A small image classifier, trained from scratch: 64-pixel images, soap at rate 0.0029.
Rows from block 10, named by matrix and row number. Rows with one number belong to one attention dimension. Each number is 50 + 10 x the weight over the matrix's rms, rounded and kept within 0 to 99. All counts start at 0.
# q: attention query (model.blocks.10.attn.q.weight, 288x320), inputs 160-319
# k: attention key (model.blocks.10.attn.k.weight, 288x320), inputs 160-319
q.169:67 44 43 69 49 58 44 61 38 47 72 72 39 49 39 65 63 48 37 54 77 42 54 61 40 58 34 71 54 33 51 59 50 38 26 41 57 61 39 43 54 42 52 47 28 55 70 41 50 57 42 44 44 53 54 58 55 33 47 38 41 55 40 63 64 50 44 48 50 49 44 49 58 53 44 81 52 42 52 58 38 50 65 45 54 32 42 68 36 51 48 51 56 37 61 74 49 64 40 59 40 53 53 43 27 52 70 41 39 41 44 27 33 53 58 39 38 59 40 43 67 66 72 47 47 43 49 47 42 59 43 58 47 56 33 61 41 44 44 47 72 66 42 52 54 42 56 44 51 45 62 37 47 60 42 50 68 54 63 42
q.170:58 45 39 53 34 45 46 40 50 68 53 64 52 57 53 42 33 55 46 45 46 45 41 39 57 45 65 36 59 47 52 39 40 38 54 39 52 66 53 37 34 41 55 51 41 50 44 64 53 52 60 50 67 49 36 43 53 47 50 52 62 44 47 50 32 53 38 50 40 50 57 59 35 51 44 45 63 45 46 42 48 42 40 41 53 60 46 51 57 42 58 56 44 48 58 48 61 37 55 54 69 60 53 45 73 42 51 60 54 48 51 48 52 62 33 42 52 47 52 49 57 39 30 57 52 39 47 59 56 46 49 42 49 53 51 45 47 48 44 45 36 42 57 40 50 45 52 40 39 43 44 59 48 47 60 49 46 47 57 43
q.171:27 49 58 43 38 31 53 45 48 68 47 39 49 50 52 45 62 49 59 58 38 49 54 46 42 39 48 58 57 49 52 42 47 51 55 55 69 21 58 45 48 44 57 44 63 53 59 47 35 38 64 47 37 57 31 49 57 67 31 57 43 44 35 22 51 62 41 65 54 46 39 50 50 32 47 71 62 50 66 47 41 50 72 49 54 56 54 62 66 50 55 60 53 58 71 50 63 58 63 44 64 44 46 52 78 42 66 31 46 51 33 57 52 54 48 48 53 44 36 59 27 34 66 50 39 52 54 47 45 48 54 32 53 51 35 47 41 47 52 47 49 51 33 41 46 42 54 40 49 47 42 66 42 37 45 52 36 46 57 48
q.172:52 48 50 41 43 58 36 64 68 28 23 60 45 44 40 52 40 37 56 58 46 46 67 54 58 59 40 45 40 41 44 49 53 52 54 51 39 53 51 59 62 65 53 45 46 49 53 64 55 60 50 48 51 33 67 70 55 57 57 74 61 52 68 51 63 42 48 60 56 40 59 60 45 50 57 51 40 67 52 56 76 44 54 51 41 39 44 39 41 46 37 58 61 58 52 33 45 30 48 46 63 41 41 61 39 56 52 42 47 35 59 54 56 47 58 55 37 50 49 51 20 43 42 43 41 45 44 53 51 38 48 73 52 51 57 40 44 61 55 62 52 61 62 43 62 65 43 77 49 62 45 67 60 57 44 61 53 39 38 50
q.173:49 54 62 46 43 57 42 63 49 46 46 41 44 63 29 56 56 60 45 44 59 64 60 58 64 73 55 44 52 41 40 58 68 36 43 39 57 49 79 38 50 28 46 61 41 38 38 55 35 58 54 40 56 37 43 43 39 45 48 47 58 61 45 63 58 62 44 55 54 44 24 33 61 44 47 44 56 65 54 52 43 56 45 48 73 62 66 64 41 45 62 58 46 44 32 41 62 66 48 47 48 47 34 54 18 75 42 68 49 49 57 55 34 45 54 45 57 56 56 57 53 66 55 53 55 61 41 50 52 52 53 63 48 65 60 46 68 63 57 63 58 50 47 45 45 48 55 71 54 40 17 64 59 51 47 43 62 64 35 52
q.174:48 53 53 48 27 59 51 57 65 51 51 61 58 64 53 43 42 53 47 41 50 48 51 46 56 39 52 37 54 50 67 58 40 69 44 49 42 44 51 59 39 48 41 46 53 43 59 49 39 38 61 41 51 44 46 47 36 46 57 42 58 34 54 44 49 56 50 47 58 50 56 50 49 32 52 58 39 46 49 48 48 49 47 53 46 59 59 46 59 50 46 50 54 42 52 60 33 41 58 39 53 47 40 44 64 47 47 64 41 62 50 42 60 48 63 50 49 59 47 47 53 39 43 43 44 52 45 53 49 47 52 44 45 51 59 54 56 35 48 42 50 57 58 62 47 48 47 35 28 51 54 63 56 51 43 43 39 42 49 55
q.175:48 49 59 56 45 59 24 66 40 54 34 47 60 72 60 46 54 37 45 45 53 54 37 52 56 45 38 49 40 45 53 50 51 40 61 25 63 69 43 70 39 49 42 39 54 60 42 57 58 49 50 59 42 52 50 54 57 40 56 58 45 52 27 43 58 55 46 53 42 41 49 53 59 40 50 40 56 42 33 50 49 84 56 43 52 43 49 79 49 37 44 54 45 48 50 40 48 48 65 40 49 34 60 54 40 46 44 56 44 81 35 41 52 47 65 58 53 58 46 49 54 44 34 52 63 46 63 33 50 54 44 54 63 44 49 59 56 46 50 60 59 29 45 56 56 38 44 37 57 50 47 38 42 53 59 60 59 58 58 39
q.176:80 48 54 58 48 50 54 34 80 41 69 77 35 54 36 34 63 59 36 57 40 52 49 22 38 53 47 60 51 60 37 69 66 49 63 59 43 39 40 51 56 43 41 36 32 44 55 73 58 45 41 15 47 44 50 24 50 44 61 62 69 64 63 47 63 60 60 51 75 42 69 55 56 52 73 60 44 29 47 42 59 67 49 42 47 45 45 54 44 49 46 41 60 57 55 20 21 71 67 48 40 49 42 52 46 21 58 62 37 32 50 31 59 63 52 51 59 34 65 75 50 73 58 28 44 49 55 67 61 54 46 70 50 66 67 53 46 57 51 41 52 37 71 59 43 57 48 59 59 66 48 64 55 49 48 49 41 40 41 44
q.177:46 44 50 40 41 48 45 35 53 34 58 49 53 55 53 48 55 57 57 56 50 63 60 56 49 67 27 46 45 53 50 48 53 49 77 61 41 52 58 46 35 51 45 69 52 47 60 56 28 61 45 40 67 57 50 52 43 56 49 40 48 48 52 51 54 42 36 62 49 59 59 53 43 43 60 44 60 45 53 53 53 52 41 51 39 48 42 46 72 53 62 42 51 55 54 51 39 65 43 59 45 35 49 49 38 46 38 61 53 50 60 49 49 59 42 65 37 56 42 43 38 41 63 45 38 54 49 77 62 53 50 62 53 54 34 51 33 41 40 56 56 74 34 51 55 47 47 49 51 54 45 43 47 39 50 42 33 53 52 42
q.178:37 56 45 31 51 53 29 55 56 44 69 56 42 47 37 54 59 71 47 57 62 43 51 61 74 49 49 40 54 45 53 52 43 56 42 66 40 46 58 59 53 24 66 60 48 76 54 40 50 55 52 39 58 38 55 43 48 53 38 47 49 55 53 58 43 43 60 31 42 61 47 54 66 68 63 48 43 53 52 57 54 39 57 45 35 41 50 38 46 46 52 43 60 61 51 65 53 58 59 33 51 47 48 59 43 40 36 52 59 51 46 48 58 36 33 64 48 53 57 62 43 59 41 56 42 30 58 75 48 61 42 72 31 54 61 62 36 63 34 38 55 61 66 31 43 68 54 51 58 42 60 55 50 38 57 37 52 37 64 54
q.179:65 59 60 55 46 41 57 60 37 47 42 50 46 44 29 50 51 39 53 66 44 40 57 50 56 56 48 77 38 45 36 42 42 50 31 36 41 51 47 50 62 24 50 58 31 51 65 56 51 26 60 45 43 37 23 44 48 42 49 44 42 47 62 52 49 49 55 43 44 42 30 50 57 60 58 68 63 58 59 60 55 52 61 42 54 51 38 57 56 43 61 48 53 55 67 50 44 54 53 37 62 41 52 56 76 44 66 46 53 16 63 34 67 55 52 37 34 42 69 57 57 51 61 40 39 34 78 36 20 46 55 44 47 35 60 43 46 37 50 54 55 57 28 55 59 42 63 49 57 50 45 41 90 63 39 45 37 47 39 44
q.180:55 46 36 54 54 60 50 50 51 45 61 62 46 40 31 35 56 59 58 51 57 48 53 43 62 46 60 51 52 53 48 52 44 59 30 40 54 58 49 32 73 64 45 48 53 49 50 46 49 42 38 42 53 56 47 55 53 58 47 54 43 52 66 58 68 58 66 49 43 46 54 56 35 67 60 55 66 35 56 53 54 42 46 44 53 51 49 44 37 58 44 42 38 50 45 63 46 43 34 58 61 47 54 50 63 44 48 38 54 42 45 56 47 52 36 44 50 50 52 59 63 59 54 62 36 62 53 56 29 53 52 40 53 56 48 43 42 37 44 46 55 60 39 43 52 58 50 37 55 53 53 55 36 44 52 37 61 45 63 62
q.181:47 40 53 38 58 64 40 39 59 52 14 62 42 34 47 45 45 57 55 47 24 48 24 63 54 42 50 53 40 51 46 59 52 34 54 86 29 61 51 48 71 63 66 59 33 57 48 35 37 53 34 56 56 45 49 57 51 42 62 60 65 52 51 60 59 34 37 41 58 63 43 42 58 45 64 52 35 42 74 48 32 47 45 55 17 51 79 61 61 54 61 48 38 53 53 33 55 56 40 51 56 48 44 33 59 56 41 38 50 59 42 53 57 71 37 51 27 51 45 41 50 43 44 43 60 52 48 57 49 70 18 44 61 45 43 46 34 64 73 72 47 38 67 43 36 49 56 80 53 52 47 60 57 45 51 46 29 55 46 62
q.182:46 37 52 61 40 53 37 58 45 57 51 48 66 54 44 45 49 47 50 59 35 48 58 63 60 47 51 52 45 48 53 56 54 57 48 57 55 57 45 40 17 66 55 61 42 61 48 44 46 52 62 51 57 58 46 58 55 51 54 40 37 34 34 51 50 29 48 51 47 61 73 51 68 53 46 46 64 51 70 70 29 50 53 46 51 49 45 42 33 38 52 59 41 56 57 72 48 39 47 49 60 57 48 63 49 45 51 46 55 63 53 46 45 45 52 55 43 43 38 55 60 33 50 42 42 49 35 52 54 56 38 59 53 53 37 57 44 58 59 48 45 53 49 62 39 46 53 53 42 51 43 41 48 40 51 50 43 42 49 53
q.183:52 41 52 49 47 57 38 48 42 41 58 65 51 61 51 45 48 65 61 44 49 50 52 48 59 41 64 60 44 45 67 52 63 56 46 53 63 45 41 60 61 31 59 53 55 44 48 40 45 56 55 46 61 54 54 60 49 37 56 42 39 36 53 69 70 56 58 47 37 51 48 55 53 37 40 65 46 52 37 59 53 46 41 41 41 55 52 47 48 39 47 59 62 53 49 38 47 50 39 56 40 56 53 62 46 57 53 61 43 57 50 53 47 69 33 45 64 44 45 58 47 45 54 49 43 56 52 49 52 37 43 45 54 39 46 47 35 51 34 59 44 58 57 46 50 48 51 45 57 51 51 64 56 40 50 61 57 53 54 25
q.184:41 65 55 58 61 44 51 70 48 53 43 34 55 61 55 58 60 36 41 52 65 60 65 49 48 35 40 44 44 47 39 58 48 31 50 43 40 54 47 31 46 53 61 54 46 45 51 53 52 51 50 47 51 45 53 70 54 51 49 56 57 54 67 42 35 64 24 47 54 45 38 50 44 73 57 49 30 51 59 52 54 67 55 69 41 46 36 56 35 52 64 54 48 52 39 58 61 35 46 53 65 51 43 55 47 71 56 44 33 44 72 76 64 50 45 56 55 52 32 56 59 56 61 59 61 36 59 50 47 50 58 54 48 53 56 52 44 35 49 48 62 60 40 58 43 51 39 39 54 49 50 51 58 64 37 53 36 37 54 64
q.185:44 62 62 53 37 49 56 30 37 49 51 53 55 59 52 50 48 37 36 51 45 47 48 51 16 49 45 29 42 59 59 72 42 75 54 32 37 47 29 51 48 67 64 53 63 48 59 37 63 48 38 43 45 49 59 40 63 45 59 57 52 41 47 53 52 44 40 46 58 67 61 39 45 50 32 59 59 44 27 45 40 34 07 52 63 19 58 63 72 36 30 39 52 36 32 49 50 55 56 46 55 54 56 51 53 52 82 57 33 54 49 56 43 43 53 37 44 48 56 58 49 33 72 33 62 57 39 57 34 59 48 50 55 36 48 54 58 47 37 55 40 49 48 63 47 38 50 29 48 53 57 48 66 57 55 41 65 49 54 62
q.186:51 54 69 65 58 41 60 60 29 53 40 40 37 38 55 52 45 23 43 50 51 52 57 57 38 34 50 32 54 50 39 53 43 65 31 46 38 48 56 38 65 44 35 54 64 58 31 52 54 24 32 58 74 49 50 45 57 59 71 52 39 42 72 43 60 39 44 63 64 31 51 29 55 49 58 44 54 58 57 61 61 38 43 42 55 51 45 37 69 41 47 39 59 56 37 64 47 46 61 41 54 39 52 62 63 53 60 54 29 48 59 38 38 53 61 59 51 58 60 43 39 48 42 52 39 41 42 41 42 49 43 58 43 63 21 38 48 58 56 36 53 61 36 50 55 60 54 35 39 41 44 53 27 59 39 52 48 52 43 44
q.187:46 50 48 36 44 42 50 52 59 73 43 47 45 55 47 48 54 55 52 59 43 53 64 44 62 59 60 52 45 47 53 61 56 42 36 46 60 48 57 44 55 34 54 77 61 63 51 49 63 71 60 62 57 55 48 57 45 52 40 43 72 56 58 44 43 69 42 62 49 48 55 61 46 59 53 41 63 48 31 67 51 35 40 50 41 49 47 29 56 55 65 56 68 50 60 31 60 29 48 33 51 47 50 63 51 52 45 46 56 58 43 50 53 33 56 60 60 50 41 55 47 46 47 44 58 32 38 65 56 40 58 41 39 60 68 40 64 44 49 42 51 46 31 45 30 57 49 58 42 32 49 69 42 35 63 52 50 55 76 45
q.188:56 47 51 42 62 54 35 48 51 48 59 49 38 22 46 43 58 58 60 57 58 53 55 62 48 29 53 43 48 38 40 50 55 35 39 51 45 47 54 51 67 35 52 42 42 58 50 61 56 60 47 52 31 59 51 60 36 54 68 35 41 35 52 44 63 35 56 62 57 27 46 55 55 71 52 41 53 57 71 57 58 35 63 54 56 44 37 55 49 51 56 62 51 54 60 68 62 47 48 45 47 53 51 62 41 57 57 35 63 59 57 46 53 50 45 46 69 68 66 52 31 60 52 57 37 44 55 56 49 51 45 53 39 55 65 62 41 65 48 47 58 47 62 73 54 60 45 18 61 56 46 48 66 41 53 37 53 51 51 55
q.189:39 74 47 30 49 44 40 60 59 39 40 44 57 51 65 52 43 42 51 42 66 50 45 36 58 54 46 50 56 58 51 50 51 41 58 57 64 55 47 35 58 61 42 46 59 46 46 55 42 63 56 62 39 46 35 61 45 50 41 54 42 32 40 32 41 57 56 44 61 35 34 33 64 33 39 37 47 54 45 34 46 55 58 62 55 64 59 59 40 42 36 45 42 48 47 51 33 57 49 65 51 60 62 38 26 60 55 51 40 55 48 54 43 47 57 52 59 72 35 56 50 44 57 61 60 51 42 41 62 45 66 54 61 39 70 61 71 37 54 69 62 44 50 59 57 68 49 37 40 56 37 61 59 36 53 39 53 67 61 58
q.190:41 46 56 37 48 49 50 52 52 38 35 48 55 45 53 67 42 66 62 34 36 56 53 55 60 80 49 45 33 61 59 46 39 41 70 53 27 49 48 39 43 69 57 51 29 41 55 54 40 60 49 43 31 59 55 53 45 54 49 52 43 60 52 56 40 49 41 54 45 44 61 49 36 38 38 33 71 64 50 44 54 26 32 61 31 34 47 47 48 62 69 57 44 38 45 50 54 57 50 49 67 70 46 49 58 63 42 42 65 63 39 67 58 52 61 49 54 27 48 40 55 47 53 48 57 54 44 48 43 46 33 32 49 58 46 43 60 20 61 68 31 45 59 29 36 50 31 72 52 55 51 42 42 60 53 58 50 62 34 41
k.169:47 56 66 51 61 26 56 58 57 81 34 50 51 42 51 48 40 42 50 48 42 45 62 47 33 58 39 41 54 54 50 27 38 56 58 46 49 52 55 42 48 47 41 52 47 43 43 54 57 58 61 52 65 45 52 37 33 58 77 57 52 55 63 40 66 40 60 53 62 30 55 59 39 61 42 51 45 47 31 43 47 40 55 50 47 52 78 32 36 67 54 61 49 65 58 26 27 63 67 60 44 45 52 57 25 46 53 69 37 50 68 32 44 31 70 62 56 48 63 51 36 47 43 48 49 56 42 60 45 71 45 54 50 43 58 48 43 36 54 40 49 48 71 58 51 35 46 53 47 48 53 51 33 35 57 51 43 43 34 48
k.170:49 53 60 33 59 39 45 44 51 50 48 61 69 43 43 70 53 48 61 45 66 40 51 44 54 53 40 48 47 40 50 55 56 45 46 58 41 42 54 58 56 42 45 46 44 55 39 39 53 41 46 50 49 56 47 54 57 77 63 46 53 39 47 59 47 56 48 40 34 46 46 53 58 45 46 44 30 57 57 62 40 59 38 53 53 38 45 43 48 52 45 65 52 60 49 57 54 59 44 38 55 45 52 46 49 60 47 50 64 46 54 59 46 35 44 45 46 56 36 64 44 51 59 50 46 51 68 56 45 63 57 53 50 37 53 53 40 62 32 35 67 67 37 55 50 61 66 71 55 57 54 53 32 46 44 49 63 50 67 40
k.171:62 58 52 24 51 46 54 49 62 52 52 39 53 40 51 44 58 68 34 39 35 53 67 47 69 50 71 57 32 64 36 68 46 62 60 30 56 53 44 39 72 44 49 41 43 58 32 63 41 63 42 57 75 46 57 46 48 48 57 61 61 51 41 37 38 49 37 39 31 60 55 31 45 43 44 52 40 53 55 41 41 45 24 49 49 54 45 34 60 37 63 34 60 34 29 52 39 61 35 44 39 50 42 51 47 44 38 42 43 39 42 51 38 69 36 53 41 55 43 45 61 60 34 40 67 58 42 51 31 37 52 77 52 82 20 48 52 41 59 46 52 58 38 34 52 54 46 57 67 44 32 57 57 71 47 51 50 34 64 57
k.172:45 50 46 66 51 45 56 34 49 39 53 41 58 55 52 43 45 45 49 41 50 53 41 48 41 46 49 59 57 60 55 51 57 42 57 53 48 31 45 49 44 57 60 72 69 53 44 62 49 50 68 63 64 51 42 49 63 45 41 43 44 57 49 64 59 67 52 52 52 36 45 70 58 50 61 38 56 48 64 37 64 56 56 40 49 53 57 46 56 51 56 45 55 44 45 48 50 63 60 71 62 70 39 49 78 48 63 64 48 51 56 60 37 55 45 59 31 45 52 61 49 40 43 54 50 69 51 58 59 37 61 47 52 59 43 44 29 53 55 48 41 56 20 45 49 46 51 41 49 33 28 47 33 51 50 27 55 52 27 41
k.173:60 55 51 50 48 47 49 45 40 64 36 61 59 42 52 40 56 47 44 48 50 45 42 63 27 56 41 59 43 41 41 40 61 61 42 50 61 46 46 73 66 60 69 68 56 46 48 54 34 44 52 40 41 37 62 58 49 53 32 56 31 32 49 53 46 54 50 70 48 52 68 46 22 37 62 59 54 58 44 58 58 59 42 63 48 42 44 45 70 30 41 37 46 53 50 51 28 58 66 68 34 39 61 53 49 66 29 34 46 53 49 50 37 52 48 64 27 53 47 75 39 49 44 52 36 64 42 55 62 44 43 43 56 62 52 53 46 52 53 39 35 55 63 48 48 46 49 38 51 55 61 61 38 57 54 42 37 69 50 48
k.174:54 41 61 51 53 35 54 53 49 47 54 52 51 43 45 60 63 51 52 61 51 56 54 49 43 46 53 43 45 48 52 41 52 60 51 63 39 44 41 56 40 43 56 35 46 56 53 40 64 55 57 65 51 58 41 60 48 45 65 54 66 57 46 61 58 64 51 49 42 41 49 40 52 43 29 65 57 55 32 47 46 58 37 53 43 58 47 51 49 53 48 55 39 64 58 41 50 52 37 43 44 58 46 52 49 47 58 55 54 47 42 68 41 53 45 30 43 57 49 55 56 55 49 48 35 43 53 54 39 46 55 44 44 56 36 52 46 62 45 44 53 55 59 50 44 63 60 63 61 55 50 33 48 52 45 35 37 45 58 39
k.175:38 55 44 56 69 25 42 44 44 52 49 63 36 54 64 49 55 39 32 43 64 63 57 26 43 57 41 43 50 54 66 38 45 49 40 52 37 65 61 48 71 46 59 66 67 39 52 55 51 51 38 70 48 48 57 41 21 41 48 50 64 47 57 72 55 48 46 52 50 42 58 65 41 58 53 68 41 60 33 37 51 53 54 43 67 51 64 47 40 52 35 45 41 50 58 37 59 72 47 53 39 46 53 77 40 56 49 42 50 53 60 64 52 53 55 45 33 43 40 69 68 60 58 43 57 43 43 54 64 58 73 46 58 47 60 60 42 49 47 33 59 58 60 47 52 64 60 64 48 48 51 61 50 44 37 45 58 69 68 64
k.176:46 45 49 53 63 47 54 45 54 52 40 37 52 65 53 72 38 52 53 47 55 55 34 71 51 51 10 39 42 30 44 40 36 35 44 23 50 56 50 58 64 40 53 37 69 56 18 66 37 37 35 40 49 49 51 37 42 62 51 53 60 59 51 56 48 50 43 73 40 69 48 43 32 48 25 31 46 54 61 40 64 35 33 63 47 47 38 49 50 43 60 43 45 81 59 51 64 49 52 70 38 47 67 68 35 78 63 59 41 49 56 55 38 44 51 41 78 53 43 56 45 33 56 54 63 61 39 34 57 43 57 49 52 35 49 41 49 50 57 37 37 51 51 42 50 52 44 51 42 39 45 42 47 36 56 61 45 35 55 46
k.177:42 48 55 58 43 60 38 35 59 49 39 69 43 57 58 37 40 56 56 48 47 59 53 50 62 35 52 56 51 49 33 41 42 46 48 44 53 54 54 47 38 40 44 55 53 69 48 64 52 55 43 44 38 53 41 57 54 40 57 45 51 64 64 44 50 50 38 46 54 36 54 47 41 36 47 59 59 39 27 63 49 55 36 32 45 48 49 56 50 57 37 54 55 61 36 47 58 41 39 50 49 64 40 58 34 48 55 55 46 57 51 41 53 53 59 62 74 62 48 46 43 61 22 44 43 52 55 33 32 42 59 49 40 44 48 39 51 42 42 63 58 39 59 45 49 46 62 56 46 35 50 46 45 50 51 66 53 48 46 57
k.178:51 41 63 63 45 53 55 55 32 41 53 27 54 59 79 58 36 40 50 38 48 56 55 34 56 42 60 44 36 48 48 45 49 38 65 46 53 51 55 57 57 51 26 36 46 24 57 39 49 34 44 66 22 42 79 60 54 55 69 50 33 52 51 53 57 48 58 45 51 48 36 50 52 46 61 48 58 41 37 60 47 27 63 60 61 41 30 48 53 67 61 51 48 53 41 46 59 50 55 62 36 53 43 45 41 57 63 34 52 44 73 60 66 38 35 42 54 40 38 32 58 73 47 65 48 50 59 33 41 48 56 39 57 50 32 50 59 61 49 65 50 34 59 53 46 57 48 59 53 43 49 58 61 58 41 60 50 40 37 69
k.179:63 66 60 37 60 53 56 38 54 55 52 52 51 57 51 51 54 64 55 43 44 49 51 50 47 56 34 39 41 45 58 52 46 48 39 58 45 58 43 59 43 42 43 22 57 39 49 43 49 62 47 55 60 44 61 32 59 52 67 44 46 48 52 52 60 34 50 44 56 45 56 50 21 55 41 58 49 67 37 42 45 33 41 62 54 30 39 50 58 39 49 45 34 54 49 58 47 50 48 66 44 62 63 46 45 33 43 47 51 53 60 39 52 37 39 54 55 61 38 45 35 37 41 42 59 47 25 55 63 64 27 68 55 48 33 60 73 71 61 48 47 61 47 53 64 64 41 36 43 49 47 32 42 46 50 36 40 48 52 44
k.180:52 58 48 42 40 53 45 48 49 53 38 34 55 58 60 51 49 50 50 39 45 30 47 45 47 48 51 41 34 54 60 62 61 35 64 44 50 43 48 26 50 24 37 47 47 44 46 38 49 47 51 54 33 48 54 43 61 52 59 53 54 62 39 46 35 45 54 42 47 41 52 38 46 41 49 34 46 55 34 63 39 48 60 57 48 58 53 48 33 63 60 57 52 68 43 61 53 45 43 42 49 59 56 38 52 56 63 39 43 51 37 37 60 47 41 49 71 71 38 34 38 64 56 57 57 42 54 43 36 56 34 47 56 61 56 47 51 55 43 41 42 41 41 52 58 49 41 42 35 50 45 52 47 63 65 65 60 56 36 39
k.181:59 24 65 49 66 60 44 43 37 49 65 58 41 57 50 47 39 39 38 38 47 42 39 67 55 52 37 62 38 59 41 54 40 64 45 44 49 57 45 64 59 43 37 49 52 41 37 48 43 50 52 60 27 34 60 51 63 54 41 56 59 66 38 53 50 60 63 45 43 47 37 52 55 62 43 48 28 58 58 54 44 31 57 45 65 64 45 59 43 47 56 42 45 45 59 33 56 49 34 56 39 47 53 44 59 65 63 51 45 53 53 65 47 41 54 48 57 47 58 57 69 51 39 68 29 38 50 41 43 43 41 64 37 46 37 60 42 35 53 69 52 24 25 55 41 39 35 49 40 46 57 39 58 57 53 65 68 70 52 46
k.182:42 59 53 47 47 57 37 38 58 65 43 58 43 46 62 55 43 61 46 53 71 31 40 35 38 67 58 51 49 43 60 49 46 44 31 61 46 42 66 53 61 37 43 49 42 52 73 52 66 52 49 67 43 46 46 60 45 39 48 59 55 50 39 41 41 55 53 36 41 53 39 38 73 59 62 58 48 35 35 41 62 51 43 58 67 49 63 60 54 54 58 60 67 21 40 52 41 56 51 50 52 51 45 34 45 36 63 65 46 59 60 56 46 49 50 48 35 49 46 54 57 53 58 40 53 59 60 34 45 54 64 76 61 68 33 50 55 42 48 37 63 39 37 47 56 45 60 43 57 68 63 61 60 58 43 50 49 50 57 55
k.183:63 53 39 45 24 58 46 60 52 71 66 41 39 41 48 56 50 36 47 55 43 38 57 55 59 57 59 69 42 49 47 39 47 60 49 48 45 42 60 51 56 54 48 47 48 60 51 44 53 41 61 58 20 39 34 60 62 42 49 61 50 57 42 56 48 60 68 63 35 53 40 55 51 46 58 51 43 54 60 67 57 74 69 52 53 44 37 56 52 48 55 36 37 64 48 69 52 49 68 47 48 42 47 48 65 60 43 54 59 34 50 59 60 56 53 64 49 47 52 50 50 46 50 69 59 48 46 46 59 54 40 60 46 68 45 41 35 45 53 37 37 55 58 56 43 41 64 58 73 52 49 48 44 48 58 47 30 41 66 44
k.184:45 62 61 24 49 57 52 26 49 50 38 49 38 46 60 60 40 64 52 57 45 62 51 63 64 57 56 55 61 55 55 64 50 67 46 42 53 58 62 51 42 55 60 54 72 57 63 46 58 49 50 37 49 57 52 36 45 40 52 41 43 53 45 44 40 59 39 32 54 44 50 50 50 34 49 50 73 28 37 39 55 40 61 43 44 34 66 51 51 56 37 74 65 48 50 59 43 64 62 55 55 57 67 55 45 31 46 64 61 72 58 47 41 44 52 59 61 57 60 53 39 30 67 62 45 58 62 60 62 50 53 44 43 44 65 40 49 64 35 24 52 59 37 42 59 54 59 52 50 42 50 47 66 52 32 43 50 43 47 39
k.185:40 51 45 52 29 49 37 56 62 64 55 54 43 41 45 49 48 47 47 62 35 41 43 38 51 55 34 60 58 56 45 26 44 40 53 64 59 37 44 52 48 42 68 31 60 50 47 50 57 28 48 49 47 73 20 49 37 42 48 60 67 48 68 46 51 86 53 50 67 72 37 54 56 31 68 41 54 65 42 35 54 36 32 44 42 55 54 42 50 55 64 61 40 57 65 31 50 24 65 32 45 51 43 56 43 44 42 70 39 57 21 70 61 45 54 32 44 56 59 59 49 44 49 61 53 57 44 60 36 53 58 46 53 30 53 71 49 48 61 61 39 57 47 53 34 27 47 36 50 61 55 48 53 56 60 36 28 35 42 40
k.186:43 51 47 46 44 65 66 42 60 52 40 62 57 67 43 58 61 57 52 44 41 58 46 62 41 60 41 35 55 57 46 68 50 50 49 56 50 47 52 52 43 49 23 60 54 47 51 58 49 39 55 57 59 59 45 59 66 55 46 50 70 48 45 60 49 46 55 46 62 66 52 60 76 41 49 47 47 45 53 24 41 49 43 58 62 58 45 31 33 71 45 67 59 42 43 56 54 55 50 35 56 55 36 27 36 48 57 43 33 52 49 37 51 56 28 47 46 50 25 45 33 45 57 38 48 30 46 48 34 58 32 47 60 48 39 55 52 56 50 53 43 70 46 42 50 45 48 46 16 54 67 48 44 50 55 47 65 60 37 72
k.187:47 32 52 50 44 59 37 44 70 32 43 42 59 46 49 47 44 58 52 55 51 47 45 43 41 33 36 58 62 46 63 50 44 40 38 27 63 64 55 73 49 53 50 51 52 41 52 55 52 53 54 42 58 66 59 56 50 61 65 44 45 41 52 60 42 42 37 39 59 54 48 39 42 40 48 29 51 52 61 48 55 44 45 49 45 53 46 40 25 65 68 59 51 49 58 73 47 41 56 41 67 49 36 39 48 45 54 57 57 50 58 45 38 31 46 42 47 62 56 41 49 46 48 54 34 62 51 43 51 69 55 48 64 53 52 53 53 64 46 48 36 60 36 55 53 49 53 48 48 45 29 52 38 55 43 38 68 43 60 55
k.188:47 66 72 65 51 61 40 46 48 58 48 51 41 36 36 64 48 56 50 49 47 55 55 48 49 57 59 36 38 55 56 59 55 66 40 41 65 61 50 47 64 55 52 37 48 47 53 42 66 41 49 54 51 30 55 52 28 33 41 61 48 38 37 59 61 47 39 43 49 53 62 48 48 34 42 67 77 64 31 35 60 40 48 67 35 51 34 74 52 51 48 55 40 35 53 58 46 50 66 68 49 42 52 42 26 37 47 41 64 57 49 43 63 60 44 53 34 44 48 65 51 48 62 59 57 60 67 43 55 51 65 46 74 49 37 39 46 54 57 34 57 56 75 40 31 45 58 43 60 45 48 67 62 44 60 42 41 39 46 56
k.189:49 49 42 48 47 36 63 51 40 57 26 35 48 46 43 49 66 57 47 65 46 64 64 56 54 63 56 39 61 44 44 30 46 59 39 51 46 59 56 73 36 51 64 65 47 69 45 54 66 58 35 64 57 43 44 68 48 23 54 60 56 32 48 50 55 60 47 54 53 48 73 42 43 54 36 53 65 44 69 48 65 44 57 37 48 50 51 49 42 76 44 44 56 46 55 64 46 58 48 57 53 49 45 62 62 45 37 56 61 66 48 47 48 75 52 37 46 36 66 30 47 51 59 50 44 61 59 40 59 53 64 69 55 55 59 45 47 32 52 50 48 45 39 39 57 41 44 58 74 39 40 51 37 53 61 39 40 39 44 46
k.190:48 34 61 49 70 55 37 42 56 74 52 61 47 52 57 55 45 49 51 62 41 29 40 54 45 40 49 55 57 60 47 71 52 58 51 62 68 60 33 45 60 55 46 44 49 60 50 39 45 57 49 46 49 51 23 45 31 40 57 46 46 68 49 43 43 51 63 45 51 39 46 48 62 59 47 36 54 30 54 57 55 63 65 42 33 62 63 42 46 33 46 50 59 42 50 50 60 50 46 52 73 59 50 55 48 53 40 47 62 39 46 56 55 44 53 49 32 45 41 60 50 49 59 47 41 55 56 55 47 65 44 49 38 63 48 55 33 35 50 61 54 60 33 53 30 30 63 61 52 54 34 40 49 47 59 57 69 54 52 41